From a checkpoint of a small sound classifier.
Model: log mel input, arch tdnn, norm batchnorm, activation relu, depths [12].
Training: adamw at rate 0.0024, held-out accuracy 71%.
Data: trained on acted Russian speech (Dusha), 26041 training examples, 149.4 epochs.
Rows from block 7 of a small sound classifier, named by matrix and row number. Each number is 200 + 30 x the weight over its row's rms, rounded and kept within 0 to 999. All counts start at 0. After the name is the row's rms in percent of the matrix's.
After each channel's rows are labels from the 100 clips, of 14848, where the channel reaches its highest value: "strongest on" is what is common among them. Only what is clearly more common there than usual is listed. The data: acted Russian speech (Dusha). In brackets: how many of the 100.
# conv: pointwise conv (model.blocks.7.conv.weight, 192x192x1), inputs 0-191

conv.66,106,198,198,239,138,152,170,170,209,217,207,187,212,200,210,188,234,187,195,197,171,216,201,192,248,144,212,199,167,207,174,167,191,152,184,234,221,180,200,217,233,205,182,175,218,158,221,207,230,249,199,181,142,232,204,117,199,260,74,167,179,180,205,183,162,177,195,182,192,204,177,102,188,163,212,139,173,162,189,221,156,161,187,136,230,171,167,202,189,179,234,250,213,218,196,196,175,200,195,184,251,202,198,208,136,209,231,161,160,200,190,175,204,199,181,205,246,151,201,206,187,199,181,202,173,220,206,192,203,175,201,223,200,212,144,192,206,201,200,197,185,188,181,160,177,152,200,151,187,203,230,232,189,149,145,202,224,154,178,197,201,197,236,179,198,165,185,197,197,148,188,276,200,169,155,200,217,198,200,181,203,248,200,199,198,178,202,217,240,230,170,133,199
strongest on: emotion: positive (39)

conv.77,100,239,198,181,198,233,195,261,153,235,252,180,232,182,189,200,209,195,186,199,194,210,252,222,225,185,200,219,218,191,208,127,214,198,206,201,224,196,213,226,119,230,198,201,198,162,155,267,256,200,192,177,203,142,160,206,217,223,206,153,174,208,206,229,192,222,226,236,241,214,201,196,201,151,202,202,206,201,163,213,176,192,213,227,204,238,218,196,172,194,232,199,201,199,210,204,90,199,190,169,205,189,166,213,120,165,216,116,200,182,252,191,212,193,185,157,199,147,249,197,177,218,166,215,240,215,153,248,239,200,227,201,201,208,200,201,195,203,201,179,226,210,235,157,218,201,209,189,163,151,166,217,190,191,249,202,211,171,172,199,220,220,193,263,239,206,162,179,107,176,200,220,225,182,197,183,128,158,206,248,212,188,157,221,196,185,191,188,166,260,188,233,196
strongest on: emotion: positive (48); emotion: angry (42)

conv.143,099,208,174,195,201,188,199,176,234,132,190,171,176,205,194,207,205,241,206,201,202,221,200,186,209,185,203,149,193,208,219,187,213,200,230,213,257,181,208,226,203,194,190,197,185,188,191,210,247,254,217,233,200,164,204,233,222,200,221,135,169,201,212,210,198,253,169,195,238,236,158,169,200,198,200,175,233,196,184,154,134,210,165,168,198,152,185,248,147,180,193,154,190,170,181,197,201,199,203,167,270,185,181,131,132,198,243,203,171,184,199,153,194,207,146,197,291,150,170,158,202,199,150,162,129,224,197,200,182,200,222,199,202,148,106,259,194,204,190,201,168,207,192,211,232,176,180,213,248,191,212,193,131,195,171,195,172,223,205,170,184,200,208,243,180,183,183,176,201,229,216,206,194,158,217,197,119,194,159,191,160,176,182,201,200,242,161,183,217,203,185,173,128
strongest on: emotion: positive (55)

conv.6,094,199,164,158,165,174,163,195,211,226,155,185,207,172,231,134,257,203,203,229,180,199,160,201,212,195,222,199,178,252,175,197,176,195,162,199,222,194,174,199,258,186,197,184,210,222,190,211,193,225,189,150,173,203,243,188,200,243,177,244,224,162,201,191,218,200,186,191,141,206,200,174,171,205,195,143,190,200,199,220,218,197,173,176,202,115,193,200,194,182,208,214,228,157,206,179,199,218,183,162,275,198,248,199,169,178,238,176,217,129,175,222,221,177,190,204,269,144,210,209,183,219,207,214,208,259,200,169,201,197,146,199,245,215,172,247,192,199,166,183,204,196,159,125,217,218,196,167,175,169,204,179,240,245,199,202,206,191,228,145,229,147,200,205,186,191,190,241,227,196,184,218,245,134,189,203,247,197,167,140,197,307,200,187,200,188,210,282,191,228,177,167,214
strongest on: emotion: positive (45)

conv.20,100,240,227,142,218,236,183,231,112,202,243,196,203,191,225,229,190,133,137,199,204,204,204,213,210,199,189,202,159,179,204,190,218,154,166,200,138,196,219,205,190,207,199,155,201,182,198,210,152,197,199,185,174,207,162,136,176,176,200,156,149,189,204,202,200,174,125,193,281,198,213,182,213,188,202,176,209,201,194,171,236,204,217,256,216,219,198,176,224,202,208,206,158,227,212,189,245,156,224,174,202,175,197,212,202,199,212,173,159,175,201,180,256,197,255,138,205,190,235,124,242,180,202,182,201,229,233,219,241,134,135,198,220,146,226,137,209,179,235,160,200,213,217,200,137,191,191,185,216,226,200,174,207,197,229,197,180,146,202,205,225,195,145,203,200,188,224,160,158,253,200,141,224,213,148,174,198,198,249,200,190,138,189,200,235,211,201,200,224,234,227,201,195
strongest on: emotion: positive (50)

conv.47,094,210,199,238,286,200,258,226,218,186,211,209,199,215,209,166,205,200,176,193,261,200,208,189,218,198,207,243,172,191,194,220,256,221,202,158,152,229,202,145,170,211,194,196,175,200,157,214,148,206,200,194,261,154,187,211,144,231,190,194,220,232,128,209,164,203,233,125,207,248,238,195,204,242,177,192,205,173,156,228,169,139,203,199,270,238,185,192,213,159,200,151,186,232,144,196,168,220,179,171,215,200,146,178,169,235,175,230,173,202,210,260,243,211,205,229,260,200,195,172,186,220,208,180,160,137,168,226,170,157,210,217,201,220,236,196,173,181,194,204,205,202,214,223,171,201,230,215,279,164,205,190,182,233,198,198,201,198,192,169,139,222,199,203,166,186,157,200,103,190,211,199,199,234,217,217,193,199,214,202,226,182,219,201,162,203,199,165,131,210,200,193,201
strongest on: emotion: angry (82)

conv.179,105,169,120,209,200,198,201,196,231,200,134,167,154,203,254,195,288,199,224,208,201,196,200,198,249,194,182,192,182,240,169,203,173,200,237,222,231,169,140,203,185,189,205,203,157,177,220,192,226,247,195,203,200,225,224,203,274,251,188,200,259,211,175,191,179,234,199,189,93,164,192,202,146,230,203,201,201,202,219,213,172,213,204,187,198,120,193,202,230,188,214,219,173,221,194,173,196,216,149,208,232,152,181,192,167,203,239,200,197,201,201,223,168,261,186,218,258,149,200,200,195,199,217,201,214,251,229,152,248,215,207,195,235,220,121,229,200,200,222,228,202,200,191,157,200,196,200,181,214,238,192,205,197,219,174,240,199,229,209,128,201,165,203,140,145,203,201,250,206,165,164,215,201,193,210,189,126,237,148,174,202,220,236,209,202,189,196,238,207,228,169,200,212
strongest on: emotion: positive (88)

conv.85,095,203,185,183,250,217,198,214,201,189,203,203,123,165,187,143,195,220,204,209,225,188,217,200,139,144,230,202,209,163,216,174,213,207,185,126,200,210,189,213,188,204,225,219,156,115,181,199,134,208,168,182,269,174,160,246,175,228,225,179,186,195,186,207,207,232,148,199,193,199,193,180,206,221,183,227,209,197,152,233,178,208,200,195,252,203,201,184,195,254,220,140,148,253,202,217,195,216,198,150,178,183,157,197,199,241,174,216,162,166,223,167,198,214,180,209,200,199,213,197,167,181,212,195,178,209,205,209,191,231,167,201,119,239,201,193,200,187,204,179,214,118,234,229,216,194,235,200,201,143,185,158,216,216,197,208,187,202,277,142,194,175,204,199,230,212,147,235,147,193,174,202,222,209,147,205,213,193,257,241,234,126,195,131,201,175,157,158,187,200,169,210,201
strongest on: emotion: angry (91)

conv.147,097,221,185,221,180,206,145,216,218,141,217,180,167,208,192,148,225,228,194,198,145,218,253,170,179,193,222,175,195,205,206,174,140,177,200,185,200,199,193,251,201,187,189,218,194,191,178,201,247,200,199,193,181,129,176,215,200,200,201,156,204,178,195,185,147,229,199,209,186,186,132,141,212,193,189,230,178,192,184,200,181,196,219,112,241,107,170,201,166,264,279,224,155,216,206,194,144,190,199,198,229,191,212,209,199,206,228,219,178,212,155,193,159,225,140,206,215,199,217,208,167,237,171,193,133,201,211,167,186,196,201,185,191,203,200,230,189,189,195,197,189,167,195,199,181,123,203,159,204,217,189,183,198,176,175,236,217,220,209,166,205,172,276,130,223,183,117,197,191,200,185,252,205,154,211,208,221,210,199,205,227,193,167,164,201,214,157,246,175,247,167,138,172
strongest on: emotion: angry (53)

conv.23,098,202,136,194,203,162,139,165,195,204,210,216,210,134,181,199,188,200,213,209,147,213,204,149,217,193,209,204,200,219,204,207,169,239,231,196,228,171,199,216,224,164,193,207,182,215,186,203,222,215,208,157,186,198,238,195,233,220,169,199,183,167,211,197,200,185,190,193,211,229,153,188,134,155,198,148,241,196,176,179,199,181,191,165,179,114,200,213,199,199,211,204,179,199,137,168,195,233,200,187,246,185,199,218,175,142,237,196,200,75,209,192,200,120,197,160,257,134,182,234,142,204,167,202,233,221,200,195,200,210,198,199,211,208,163,275,226,217,194,198,186,213,191,141,227,185,176,200,199,196,235,192,163,227,184,200,204,183,162,134,206,200,164,267,147,198,166,235,213,217,237,235,222,152,205,209,154,195,183,151,174,241,212,202,240,200,204,257,204,223,188,164,211
strongest on: emotion: positive (66)

conv.159,088,182,186,210,180,218,202,276,198,145,161,137,208,205,196,177,173,208,177,200,200,193,202,143,203,128,264,201,238,221,191,180,195,174,201,205,181,211,206,217,206,208,274,210,195,201,154,200,218,205,115,139,202,187,207,252,186,192,192,209,197,193,155,175,219,206,228,176,124,193,198,200,142,163,199,209,187,207,200,180,235,200,207,201,234,201,243,199,211,222,189,199,205,207,203,204,226,222,200,204,200,199,200,205,207,197,234,227,167,175,228,185,188,197,216,225,209,169,173,263,210,184,202,135,204,211,207,221,196,165,206,190,193,209,199,226,177,231,280,181,202,230,232,104,154,133,207,222,188,196,148,256,259,194,244,246,199,185,224,195,198,227,168,99,197,158,210,249,217,151,212,256,198,178,201,177,263,202,222,197,204,218,218,212,198,250,223,202,205,185,201,240,236
strongest on: emotion: angry (78)

conv.41,104,232,228,154,181,175,228,272,192,242,222,234,237,188,213,207,206,193,183,187,190,235,211,200,250,153,197,217,183,231,197,163,119,208,205,153,230,199,165,220,193,210,193,156,248,202,168,199,195,183,241,215,194,213,194,209,197,194,193,203,200,243,200,186,205,215,254,195,211,219,217,190,247,213,226,209,259,210,174,214,242,234,201,190,229,202,205,254,201,254,206,197,201,201,142,202,197,200,116,197,163,206,207,241,187,211,175,167,181,184,101,228,208,207,249,205,247,199,180,237,158,246,217,188,252,208,233,205,231,182,207,202,127,202,197,201,265,200,212,191,216,203,228,198,212,265,221,242,230,184,245,192,207,263,202,201,206,195,243,171,186,226,212,233,179,228,166,248,170,234,184,173,220,175,205,228,144,216,184,187,210,199,128,237,231,241,146,149,199,240,216,237,202
strongest on: emotion: angry (78)

conv.76,094,206,200,249,188,168,183,167,215,194,174,164,191,227,149,165,215,237,197,240,146,189,227,203,194,219,213,156,192,143,193,199,184,200,203,200,169,197,185,183,196,218,198,180,156,239,167,221,226,206,224,198,199,202,196,194,197,201,231,194,200,184,153,268,174,207,197,262,200,217,153,216,203,204,191,258,202,152,178,144,185,242,189,145,193,226,180,200,206,199,252,210,139,170,202,185,212,260,219,174,256,202,200,189,216,212,135,229,219,273,184,209,190,199,184,202,227,192,211,190,197,230,217,168,195,195,187,201,191,204,189,138,206,187,199,197,201,190,157,229,180,155,164,269,187,213,208,195,236,202,181,140,210,204,201,198,278,196,166,183,216,128,222,116,203,209,158,122,205,202,200,201,207,166,249,284,219,179,192,179,197,202,127,156,205,175,192,205,201,151,172,185,136
strongest on: emotion: angry (71)

conv.135,102,201,165,198,253,212,200,185,155,207,198,203,196,205,172,201,202,162,202,163,231,222,245,184,209,165,200,215,178,207,178,211,178,218,177,207,203,283,203,226,170,241,216,240,187,200,158,274,233,236,192,208,210,156,158,195,242,225,264,157,171,194,215,216,116,205,202,170,202,228,198,209,174,191,182,176,209,194,200,206,159,207,170,255,219,201,102,204,206,193,200,152,205,147,201,179,199,251,166,164,255,225,166,188,195,202,201,198,170,216,210,241,220,163,143,175,206,199,202,226,222,201,223,201,202,165,195,253,158,203,257,233,166,200,211,220,162,163,149,217,199,210,186,183,203,179,181,213,243,171,200,206,187,142,232,170,146,192,199,206,220,201,185,236,188,174,180,211,170,238,231,200,205,183,226,222,140,176,140,202,218,137,182,200,136,207,167,137,118,212,212,198,210
strongest on: emotion: positive (66)

conv.70,100,195,122,215,184,233,190,200,209,150,200,146,203,203,181,200,225,200,187,200,206,205,235,200,200,107,233,209,215,199,201,172,198,203,191,219,213,191,243,200,209,213,260,204,177,199,173,207,228,202,135,147,200,144,194,193,228,202,250,170,204,150,143,200,177,237,195,130,151,204,199,187,96,192,171,234,143,200,192,179,199,225,201,171,243,215,191,224,185,211,220,193,199,197,170,203,204,221,201,122,194,213,163,193,153,220,247,221,160,199,252,201,209,200,223,200,230,122,207,212,203,179,209,185,199,232,221,208,200,194,201,199,202,211,135,232,136,245,199,168,198,214,272,128,184,140,193,233,218,219,209,200,202,176,204,232,192,199,225,154,200,199,214,205,198,139,208,197,194,195,216,258,199,194,187,199,245,201,173,205,151,231,222,175,204,243,200,207,195,200,145,262,216
strongest on: emotion: angry (53); emotion: positive (40)

conv.21,098,133,206,199,210,198,220,123,199,141,204,261,191,218,246,220,174,206,229,206,236,228,204,220,196,198,201,228,197,200,199,217,200,149,175,162,201,194,252,198,195,216,204,193,178,189,221,171,174,231,175,198,194,224,199,213,199,210,196,195,199,275,175,203,159,236,181,172,184,244,247,203,185,285,214,198,172,154,199,183,199,127,196,200,187,198,184,190,207,161,182,201,185,227,131,209,202,188,246,201,209,199,117,193,214,221,213,238,199,159,224,211,199,219,204,207,309,200,164,183,222,200,207,194,196,200,229,169,158,143,168,196,222,200,202,184,165,204,219,177,212,229,203,246,241,238,181,234,203,191,282,200,180,209,156,189,200,241,204,188,130,186,192,153,183,198,221,203,200,183,197,201,232,242,202,184,187,206,191,199,201,238,335,203,204,218,202,181,249,208,200,158,203
strongest on: emotion: angry (74)

conv.32,099,104,221,166,178,199,178,209,186,243,184,213,243,196,235,200,204,196,200,300,202,227,161,151,235,205,196,211,219,275,197,190,209,200,202,209,257,181,168,208,195,149,173,162,202,183,197,219,193,203,181,223,191,228,228,231,252,217,116,182,207,214,189,211,160,193,201,202,185,159,187,210,178,149,195,202,170,201,174,192,207,165,158,191,211,175,205,172,230,171,201,215,259,200,237,206,183,201,184,221,209,214,245,203,211,163,195,95,176,151,216,206,198,211,198,185,202,193,195,242,175,214,169,226,226,234,210,236,224,185,200,236,230,193,160,197,153,273,197,139,200,200,175,150,195,167,232,202,168,199,196,248,272,199,190,206,201,193,174,198,188,237,184,171,201,179,203,251,195,214,213,241,243,188,211,177,199,204,224,142,205,262,201,198,237,168,247,225,203,235,206,187,276
strongest on: emotion: positive (93)

conv.83,098,177,199,211,227,220,204,205,177,199,202,215,170,226,201,234,197,200,223,180,288,206,205,179,181,169,186,220,183,204,214,198,117,198,200,231,233,267,203,219,184,252,200,262,212,181,241,240,181,223,194,213,205,208,180,238,211,218,225,194,198,226,193,206,127,198,241,200,216,247,203,211,205,220,201,187,177,209,153,212,132,180,199,200,241,213,163,170,235,159,185,133,211,140,134,193,180,197,208,103,217,236,165,207,206,202,217,129,194,209,198,250,212,213,151,164,189,179,197,220,219,242,239,181,200,199,172,243,176,186,238,281,149,210,209,177,152,180,203,214,244,207,171,239,165,175,203,230,199,174,167,192,206,162,217,157,129,226,200,211,201,199,200,200,207,187,193,215,160,201,214,193,199,208,194,235,198,160,152,202,214,169,201,191,164,231,186,112,149,200,203,218,231
strongest on: emotion: positive (66)

conv.8,108,200,202,242,188,215,258,179,207,208,203,178,223,180,144,211,203,141,131,195,200,200,205,195,217,216,181,241,199,147,128,174,257,201,211,219,186,196,249,145,203,205,189,185,152,222,165,198,173,174,231,204,201,134,199,253,155,213,193,199,188,192,214,253,195,188,237,179,170,193,214,195,178,156,139,198,204,201,168,154,197,237,201,177,142,200,219,216,173,210,235,221,166,200,209,197,141,207,199,202,210,268,213,192,192,197,175,212,200,200,240,194,189,193,258,195,219,215,193,164,196,193,173,147,174,169,189,193,217,163,211,191,186,199,207,192,226,197,193,232,180,209,214,202,161,237,154,198,248,200,200,192,194,236,182,180,203,124,174,190,199,201,210,160,116,146,195,174,192,234,215,164,223,194,260,191,168,200,123,111,164,284,201,199,220,253,214,201,209,168,201,198,153
strongest on: emotion: angry (67)

conv.128,093,200,202,162,185,225,231,216,149,209,219,205,165,199,171,184,150,146,200,158,199,192,270,238,248,179,189,202,178,191,161,185,200,236,202,144,224,168,180,187,196,200,206,191,181,197,182,134,200,164,193,202,234,203,198,179,210,200,225,187,202,197,279,197,199,217,202,191,189,197,233,197,203,209,209,198,241,199,179,211,239,197,200,180,178,203,179,202,141,216,151,218,157,249,196,252,186,235,189,177,153,219,188,228,211,208,195,187,137,183,182,228,207,153,198,199,205,242,197,214,180,143,139,150,192,213,202,186,199,209,197,203,208,192,203,200,198,202,209,146,178,171,219,156,199,206,221,216,218,167,259,169,118,217,168,230,116,207,285,130,200,195,138,246,130,235,164,196,204,187,203,189,205,206,221,166,197,286,202,251,193,200,182,187,207,258,165,196,177,229,196,225,148
strongest on: emotion: angry (94)

conv.82,091,188,170,155,170,171,203,197,207,120,171,155,200,207,236,194,205,204,233,193,205,211,207,169,203,189,197,158,253,168,211,149,208,105,250,192,110,219,135,200,247,195,253,210,172,200,250,190,221,197,145,185,217,193,202,217,158,180,187,190,195,225,220,167,238,210,202,213,218,203,213,175,201,253,172,170,176,143,164,263,189,195,180,179,147,190,224,196,174,162,201,199,213,195,219,261,230,197,163,208,186,218,201,183,200,200,240,189,191,248,212,217,172,220,208,215,229,255,199,180,200,191,198,175,139,229,184,154,201,202,173,181,188,183,188,133,214,185,180,198,201,204,167,193,176,222,198,174,194,197,271,221,200,157,184,205,201,284,201,224,198,227,214,206,235,239,219,201,195,186,134,194,249,200,188,170,175,239,215,215,228,216,217,199,237,168,106,233,248,196,208,201,173
strongest on: emotion: angry (70)