{"activation": "relu", "stem": "single", "loss": "cross_entropy", "optimizer": "adamw", "lr": 0.0024, "beta1": 0.8, "eps": 1e-08, "batch_size": 256, "lr_schedule": "cosine", "final_lr_fraction": 0.01, "weight_decay": 0.06}
Rows from block 8 of a small sound classifier, named by matrix and row number. Each number is 128 + 32 x the weight over its row's rms, rounded and kept within 0 to 255. All counts start at 0. Numbers have three digits each.
Before each channel's rows are labels from the 100 clips, of 14848, where the channel reaches its highest value: "strongest on" is what is common among them. Only what is clearly more common there than usual is listed. The data: acted Russian speech (Dusha).
# conv: width-3 conv, dilation 2 (model.blocks.8.conv.weight, 192x192x3, each kernel summed), inputs 0-191

strongest on: emotion: positive
conv.137:112176130084128130148135159074114133077075063167124149065106150147080140088099092140147103090149102110110146118114075142129163155136124112132146126123122166097150140085132116105133115163102105040110108133122135095045061130094110074113122158219169116106131124129106133116113119107138090124123150154120061087044102106113129149112095103143116138140131138142080060077117132165129151129083136102094137155092095124106139160106165148090121078111145059043172115116110110119126106169098097134118094125112128046108107145145122083139136153155179148076103191129173145077133037096135093155

strongest on: emotion: positive
conv.166:152118130064067118160136049086154143102108120077210126174112145136099125132110120117152136121118144056122093133110117140125093134125138138124083110141159106123127101094159140147216074136124109120098165142152138108138149162146150049099064141153083158113130085124152172109218149140123166063145141152099159093136131080064000110123094050138118130122107174072150058136130120107130106174155137121119105120067136118149116087159148107131179120066116135143147150130130173157130109138106090150122111144120136119061125128118106142118082126156109144165129140101155119129092169096175105122

strongest on: emotion: positive
conv.103:112114115067171114115132056129084254076149134105138133194111131135133114147133147109081137115155125145095112124129125095096095083117115125125144095176146146122133124166161121153125135212130150107167121168097147123105114172142252127212120081072159144176118110129118217117210097129112148115095093164112094112124150077141131135131099141095151100120127140158131181152171147122159146156143123151124145080106130195170162141173167124147169108116168122136109095084139115145142125152090087105118108091112097120141175132194131113128136184103152155166143150109111076106127117158135065143

strongest on: emotion: angry
conv.41:135117117140131130149113126123096127198075108110129089099145140108105108124130135158077110133114139105100048209130134114200100092105139138061111082135068111079107060122149083181169166140107151105120137087147100137134079017142128098121128160098092112097093156177122159107124153114101178126157097124128133137130122119103117103117145125153144105193115124100098096126140082139078115086084145106138189105041056107093152167115074089136102136160141185161136095114093093108117140123129150084104149119126140227120215108127141159119099106125108127142120068123104088141170141154151129091

strongest on: emotion: positive
conv.140:091123119056116072061085099155125132106134183069067127105117106136152122118140142127126108141125085125075139144112140128125085079000120110131140112131102132141064096134149085125164134163093144058100073128109129131123096119089137157162120069135198093154105106171109135124153062113103154112105059117071125127057139088116094127152132137122123150076112145121062182103128080086120137147155074136134156061149124141124165129099136120100151115049129126134105125101154120150143099136137119094090150085133110092116149097163129162065112137067100056139170150128086119103156131182129141105

strongest on: emotion: angry
conv.12:115160123156132130112131126060150182195114033162133111125101133132104119158098130153089115141119134125149130136107175111102108114099126117060131137174060131155103107030182086156139158140149147118126141127144047101154111097120119135130122163100090119111091158087122131136109135122168120112127114096138124132155147102135163143088089145103058134137131097124093029127130104136036073118021085130127130126102039100105124114157127118126101117166113172099146128145066055122143147124132128078135105160134160197138156132122151109106135156124067117132068072075145158141127145078120124122

strongest on: emotion: angry
conv.78:151129149188121144079076165069113169132165070099086111144142165166166119070124188121110110159128101151076099095094113107067165143113173154149124094107121128114083145127095101197126171113129137133152099169093155134170150131104127170126100118105108138138113154164077132157104078149146106114117091099129131090120163123142229198123184129105099163142166094143185099118147201190091096098162173110133156136149117090133137168166158146125142119175117164127146174121100154150155116118165108134100138135204123135126124093071096106094121125160139031155113055162104145070133177128123148150

strongest on: emotion: positive; emotion: angry
conv.173:177155076154156140115119135134064208134170131083130148163146186194181109138096172083085109112180126176105118135134107055133133134129125139155172089131177136110060118210159130153134143156124107124148126135102142148134115180137149120140134105058156154106139181109142180181165117183141091059038086147156103140129188162136146165119111137137127104201134157131144148165136149179147132159150181134094155071090129115161139146175146128155149159172140145125125124102127117163156095159100144148096124093079101126159155140194109104114126176153167118176147110209134125107160130179106132143

strongest on: emotion: positive; emotion: angry
conv.72:158123094126123103134155108131120115174252149083134179155110137134149119139127202083119132103112135147156106137133114129136138142102140135176113086133194134089105144156086185147099121144165134142105106174091158118157129189130157127140169097064106136119151139109160150158145125114129179050110075145240132141159153115131105175100084180112129118170160139146147083163081189161147156161152175118071146096110113091127170117141122121188133149156112150108137132093122130198123113134071114136113094096099097193150144123151128162092129104126218153153106121177165106091126096079150074150

strongest on: emotion: angry
conv.136:120077081205114164127082078156103132129114113156072092135122171095132109126132140133034163185093123103130148160171122095142139095144105122102082145164070122106105043118106085138173121099106152123143116113069108132183082116143142153105134114093135131075116103123107151104075104121074139128138128095126104118128125167118122122096165153130157100171123094136134122136136094085095120097076157170128165112095077121082151094153132092136107131193111148165159079092131088123127143129180166119158172130153115163130174123160077121088115090137094045125116038142058079137148210112073155098

strongest on: emotion: angry
conv.149:092039136155086111142109140115133116098121130052097148134162135087118134149173104136066124119101068132184089146100120122171129161110104124128099111096059081130157130146051151133083067080114077160120116153164170152151186075081047103123128130145129166130088085156160121108129121139109170159145106109159187092128139102102094085136178071121102121089135098143117145077135162125122135146143094073125103158107103121122097188122090106117146158117156138112123132123126200092130142066097147105175117124115097125092097090082208131129148137131113129138089107077038152106086080149170150113

strongest on: emotion: positive
conv.14:114122085096143116020122084166084153126140180096103120147110119153134048083115105091105145086162104085097117065096115147112086128099134106104120083147122145116049018166141117142146130150111097063147116127065054091107085142136150146134147105113139157130123143089119136070127085149096173154074117082018120126059142157135098146136102115131106119065143132115089194119155063172153150149111108154094104065092140118154122153152133121124136092079102147116116145093115072103122103139097130127121104117104056077128120126130099125131122155125110127154129134110120099136138102139078151125

strongest on: emotion: positive
conv.33:142097089115116135128155062160115146099086158122171147187115134149119126149112127060100087097149133099125059089138130098148159119148101137158149043122170069138128120153132154127136118126084097126124134106108126150068127127146166065094084120044129114117133088141152140085213120134130071018129079133133125091157133149105109093156084090114168134195098130087153159141140118107164127147127137144122113119096133111114082164153110150122127176133123132116140066119161137112078072147106137160052135088099038127132147174168120054168082152101129164154114093155167086095159119164144113155

strongest on: emotion: positive
conv.125:124092108119153075142126138122114153110049152092120138116098082113159145094092140101134122182103172124082131172113189147087090021125119147095106178144164133089095122110150138114186163140106144118127164104150112197085110098184120123159151093208121117115076121099122107171168182115080137121127117099025107125155149097087148136103147093125160159105097180086132094159175123134096081164155136152140142108155094158103132058143153153114159129120169159140107148142121162072127138143138136131095166182123136150118122103112132127137116157059029108179117164138082080190108130120122136153

strongest on: emotion: positive; emotion: angry
conv.95:138131094144104133153115124136056153044160141125098142122149145141167156123129170134138123128156145122143103176126116146189097116115129104148169089086157159062086151215098115137129178107117072124145151111081117165143111142126116152128123144178160113123166149076129098137106168194134127109160094193150113173125147187155174128112142180165144142170127137111160157123112130143124118101136115110131130138140148119148155102101150129145137181149132142082145133080102090189161121168161159201128174100122132074136105140103127100133170123109174085144107152210093130203255136141191192154

strongest on: emotion: positive
conv.153:139128117110088165145128184130128106087138188127069134090192091132146152127130187137173108094149165138134137149127139146139097142129145046127135113124159091139069132173110156057132155021156142129127152111110122164130141088100113109109109101206110140173144127101172114129127142138144138113089062122179174181137137134151117097131116149133135155180124084117093168089120121020153091116183076077144120063162163133115124124080124109117121246106108061127074139101124131116167135149151173140082124106147170087144151133083141151134150122131108113132148086132129112110173086176153144113

strongest on: emotion: positive
conv.92:105100128115089134155112155052087123143077178133109106093145077131106118131145126176121143111053167118114136135079149110133096095131108097113104128132114134113126131089128110131101106083176132143127166110137138131139172074138079164151112162159116131138105126115132040089147171097108178156181135130114178163114096083142182104107087122120092146128086162112053085074070119048117096091122092117156117130116103130096078085134119104114139153121120127076131129091097167067114174140141154059136107172122247136132140084019137133130151090127083151132101107120073145133147092101151146157

strongest on: emotion: angry
conv.10:153136100140098122115134130165094134041110152116069155131169136187144152102166133080095082055139118126118083180106130096141088109090093084147155043117133093074068157166121128124120151159084057100149123089113104172086084186135109124128075093116210091144160134121140123138149115173135064042104038148117098136111149157117135115124119065137128116147096113107136194129119118143154117159157115099138116094142163135156120125134150145112151152145147133168122089119157108157136066154161142175055157091140130068125102145146133095129115139109136056135161126164152137136187120178150167143

strongest on: emotion: angry
conv.119:105125110130136077129152099174166174145070111129159133143116127115115163088138123121094093205055151115148143161133195052081136025149048142089146177134143049106059112097149124112175130140113186077136099111140141153128094087131131136132116115124103142087105099144145140162134148129148090072132019148127100124090136104140103110085151129088145110106064114138130077157180119140067083132108119134093146026162119122109119106113111096159127135099139125115076056129127141117153140148117122115120141086097144160137158101112143082097125137064108112138144082126148127163133135095151141086

strongest on: emotion: angry
conv.28:100089120159102126124101176148075179048093154093118101139158140145154122075165141123129156132104098075104115137145085129119108154129128102128096125114119125141146138139000029127121188121145050139151109130038088132129115083106132142110087143180121119125122148135104108084088148133023109132022135155082141115052121175141162120099155114178146098176131167135151169112134134127103131107119121158166104054127127136156145143126098120106112118167088125139116124081108155131204135116150147172181162148107092115118123107142136117106153158137164134133168157150133102116161165156113142119

strongest on: emotion: angry
conv.126:149158125160119215093130127147158143071131123195116138127166152219159123117118191095093116123167105124108151130120130100120142157151118099138133138127168074175106126193126144121173182102082127143152137117125053143132125167114090063100100044107127155137165156105147108154129058145146082047056079107113147136120154147126102161132110100119101161114135085125120152134124114130130097107145138099134076121115140093161111196130178137080134188141077085154121105158129098166186089149158137135098137091174167044128094159106136093192119138172097076134137099172108156118127150171103098125

strongest on: emotion: positive
conv.43:130172105045107159122153113074126146124130132111137129190114142139108084131124112069153146120119124122137100115128081107107124137138100127156137084134149113121149138118145152096150130181150102115106130134123130085085127182091181078120044108142142124130187095145124183109175122139179116036139079199123126116124122072121024075112040100129128118127110141144132094145138133099138115140156144141139124109094143059130137121125123116159098124055105087112155130051115129214092122107071078116139097088081135098113129162135077124131108120145172185144090148123140158049117143115191071152

strongest on: emotion: positive
conv.111:171096110137152115095117028135069136153126154103192151143040107117119132135140122112105122134120125126141108149138112090130141081112111139165140107167144130093111145118119144147113120096125146103142073123107149113129106147195185142157122098068129126170128111155115162108175129089124145073154079163104114130091128052139125109164125126069157135131114145168167130159174138101181136158162105148134172088111075190102139118161134126140155095136198113174141095125190122144105098171073085158109088112139088154132207118211099145102136124084131142132195135142150058059139066153153067184

strongest on: emotion: positive
conv.188:167123118123171105133118114132136121159119175160131188087140101134158156182140177071138115120206118214149132143099125124135120099094138088172165105107161142137119130125100147095134074028142123104100116121146134144150124151138129115174147091151125106253143133118155052126142093113176125077108077160139157178122179107161109130168141191081137141143144123154101149136108088093197133144143120108144139104110083219134132114100183137128148169099178123115090127107164111151159121193138130146115128101135144135227096144146143150120151120099116096134167093144149136043119087164146119136

strongest on: emotion: angry
conv.79:138118085200133136113152139125095142141146101165080064138120095124066042149139132104120182101123013150125113067103096127085104131082139130114094112155101150128174088136168136155115186164147113136137107080126095108129097148130102092142106113100140098156130158167116104075131097079078129090125164099079164116093156134088175116163124159124044105090121092136075140084100151138098122074153108140165144135104133121176161120163119119108091117178057129178112111106121084181114120121096086087143114147115104103168141109104052082173148091132072108157126107108084136114146125138097072183

strongest on: emotion: positive
conv.155:073124142053076098123133121116155150061180058113115116122125190137118103118114102143086121080168076120123091132089108115125028119047103093097109091118071124094112157107118081157129085118139093095118103169109100097147131107082140137152055113112117055107130088123140114098101095122128142159062109063103147141144124134123155121115121104105055125130100111157140123098153140107122094130120071082132110125103141112159126090121156117101114102120117117106030103124116124121180132073150059178122141099157095094097089111121093048103129159082123079147123159089062158113122136105105136089

strongest on: emotion: angry
conv.2:141140070221138130098053181108124155170172115122105100128138164134169096132137140097044132134162105195141133144133107006126126134122066132101148109121096100139117128116125050177119114116136107147151097141091115129147125106125139143122094102079126136114080141144089152167093090120151078108030113110143124127125155153149183139093133171101137097167106135149118139142139135132108100107137145139141152094135107132147142146157129077151133127218138143126124060126111100128136136134131136136133157089115121137169146097141119088035156123134145064139134060162042161087131144167035128113

strongest on: emotion: positive
conv.165:121179132088111159137164148122082123095101121186095104118140155130074117120116103157135141106126105129140121099087092136126113135140119097143149112210114194116146116138123110093135183147119161078125115093124142081095072170130139107118127155148179083132174130165055120095165111134134129141174157183090073130093114152101069153123060154173085130145116110174094113094131109106136140122074132120137172147095133066126121143107112137118083127104101030080166108043155060191126139131114099106150097117105148080121138164195148085159153099135159166082079199133139117144203107113134137189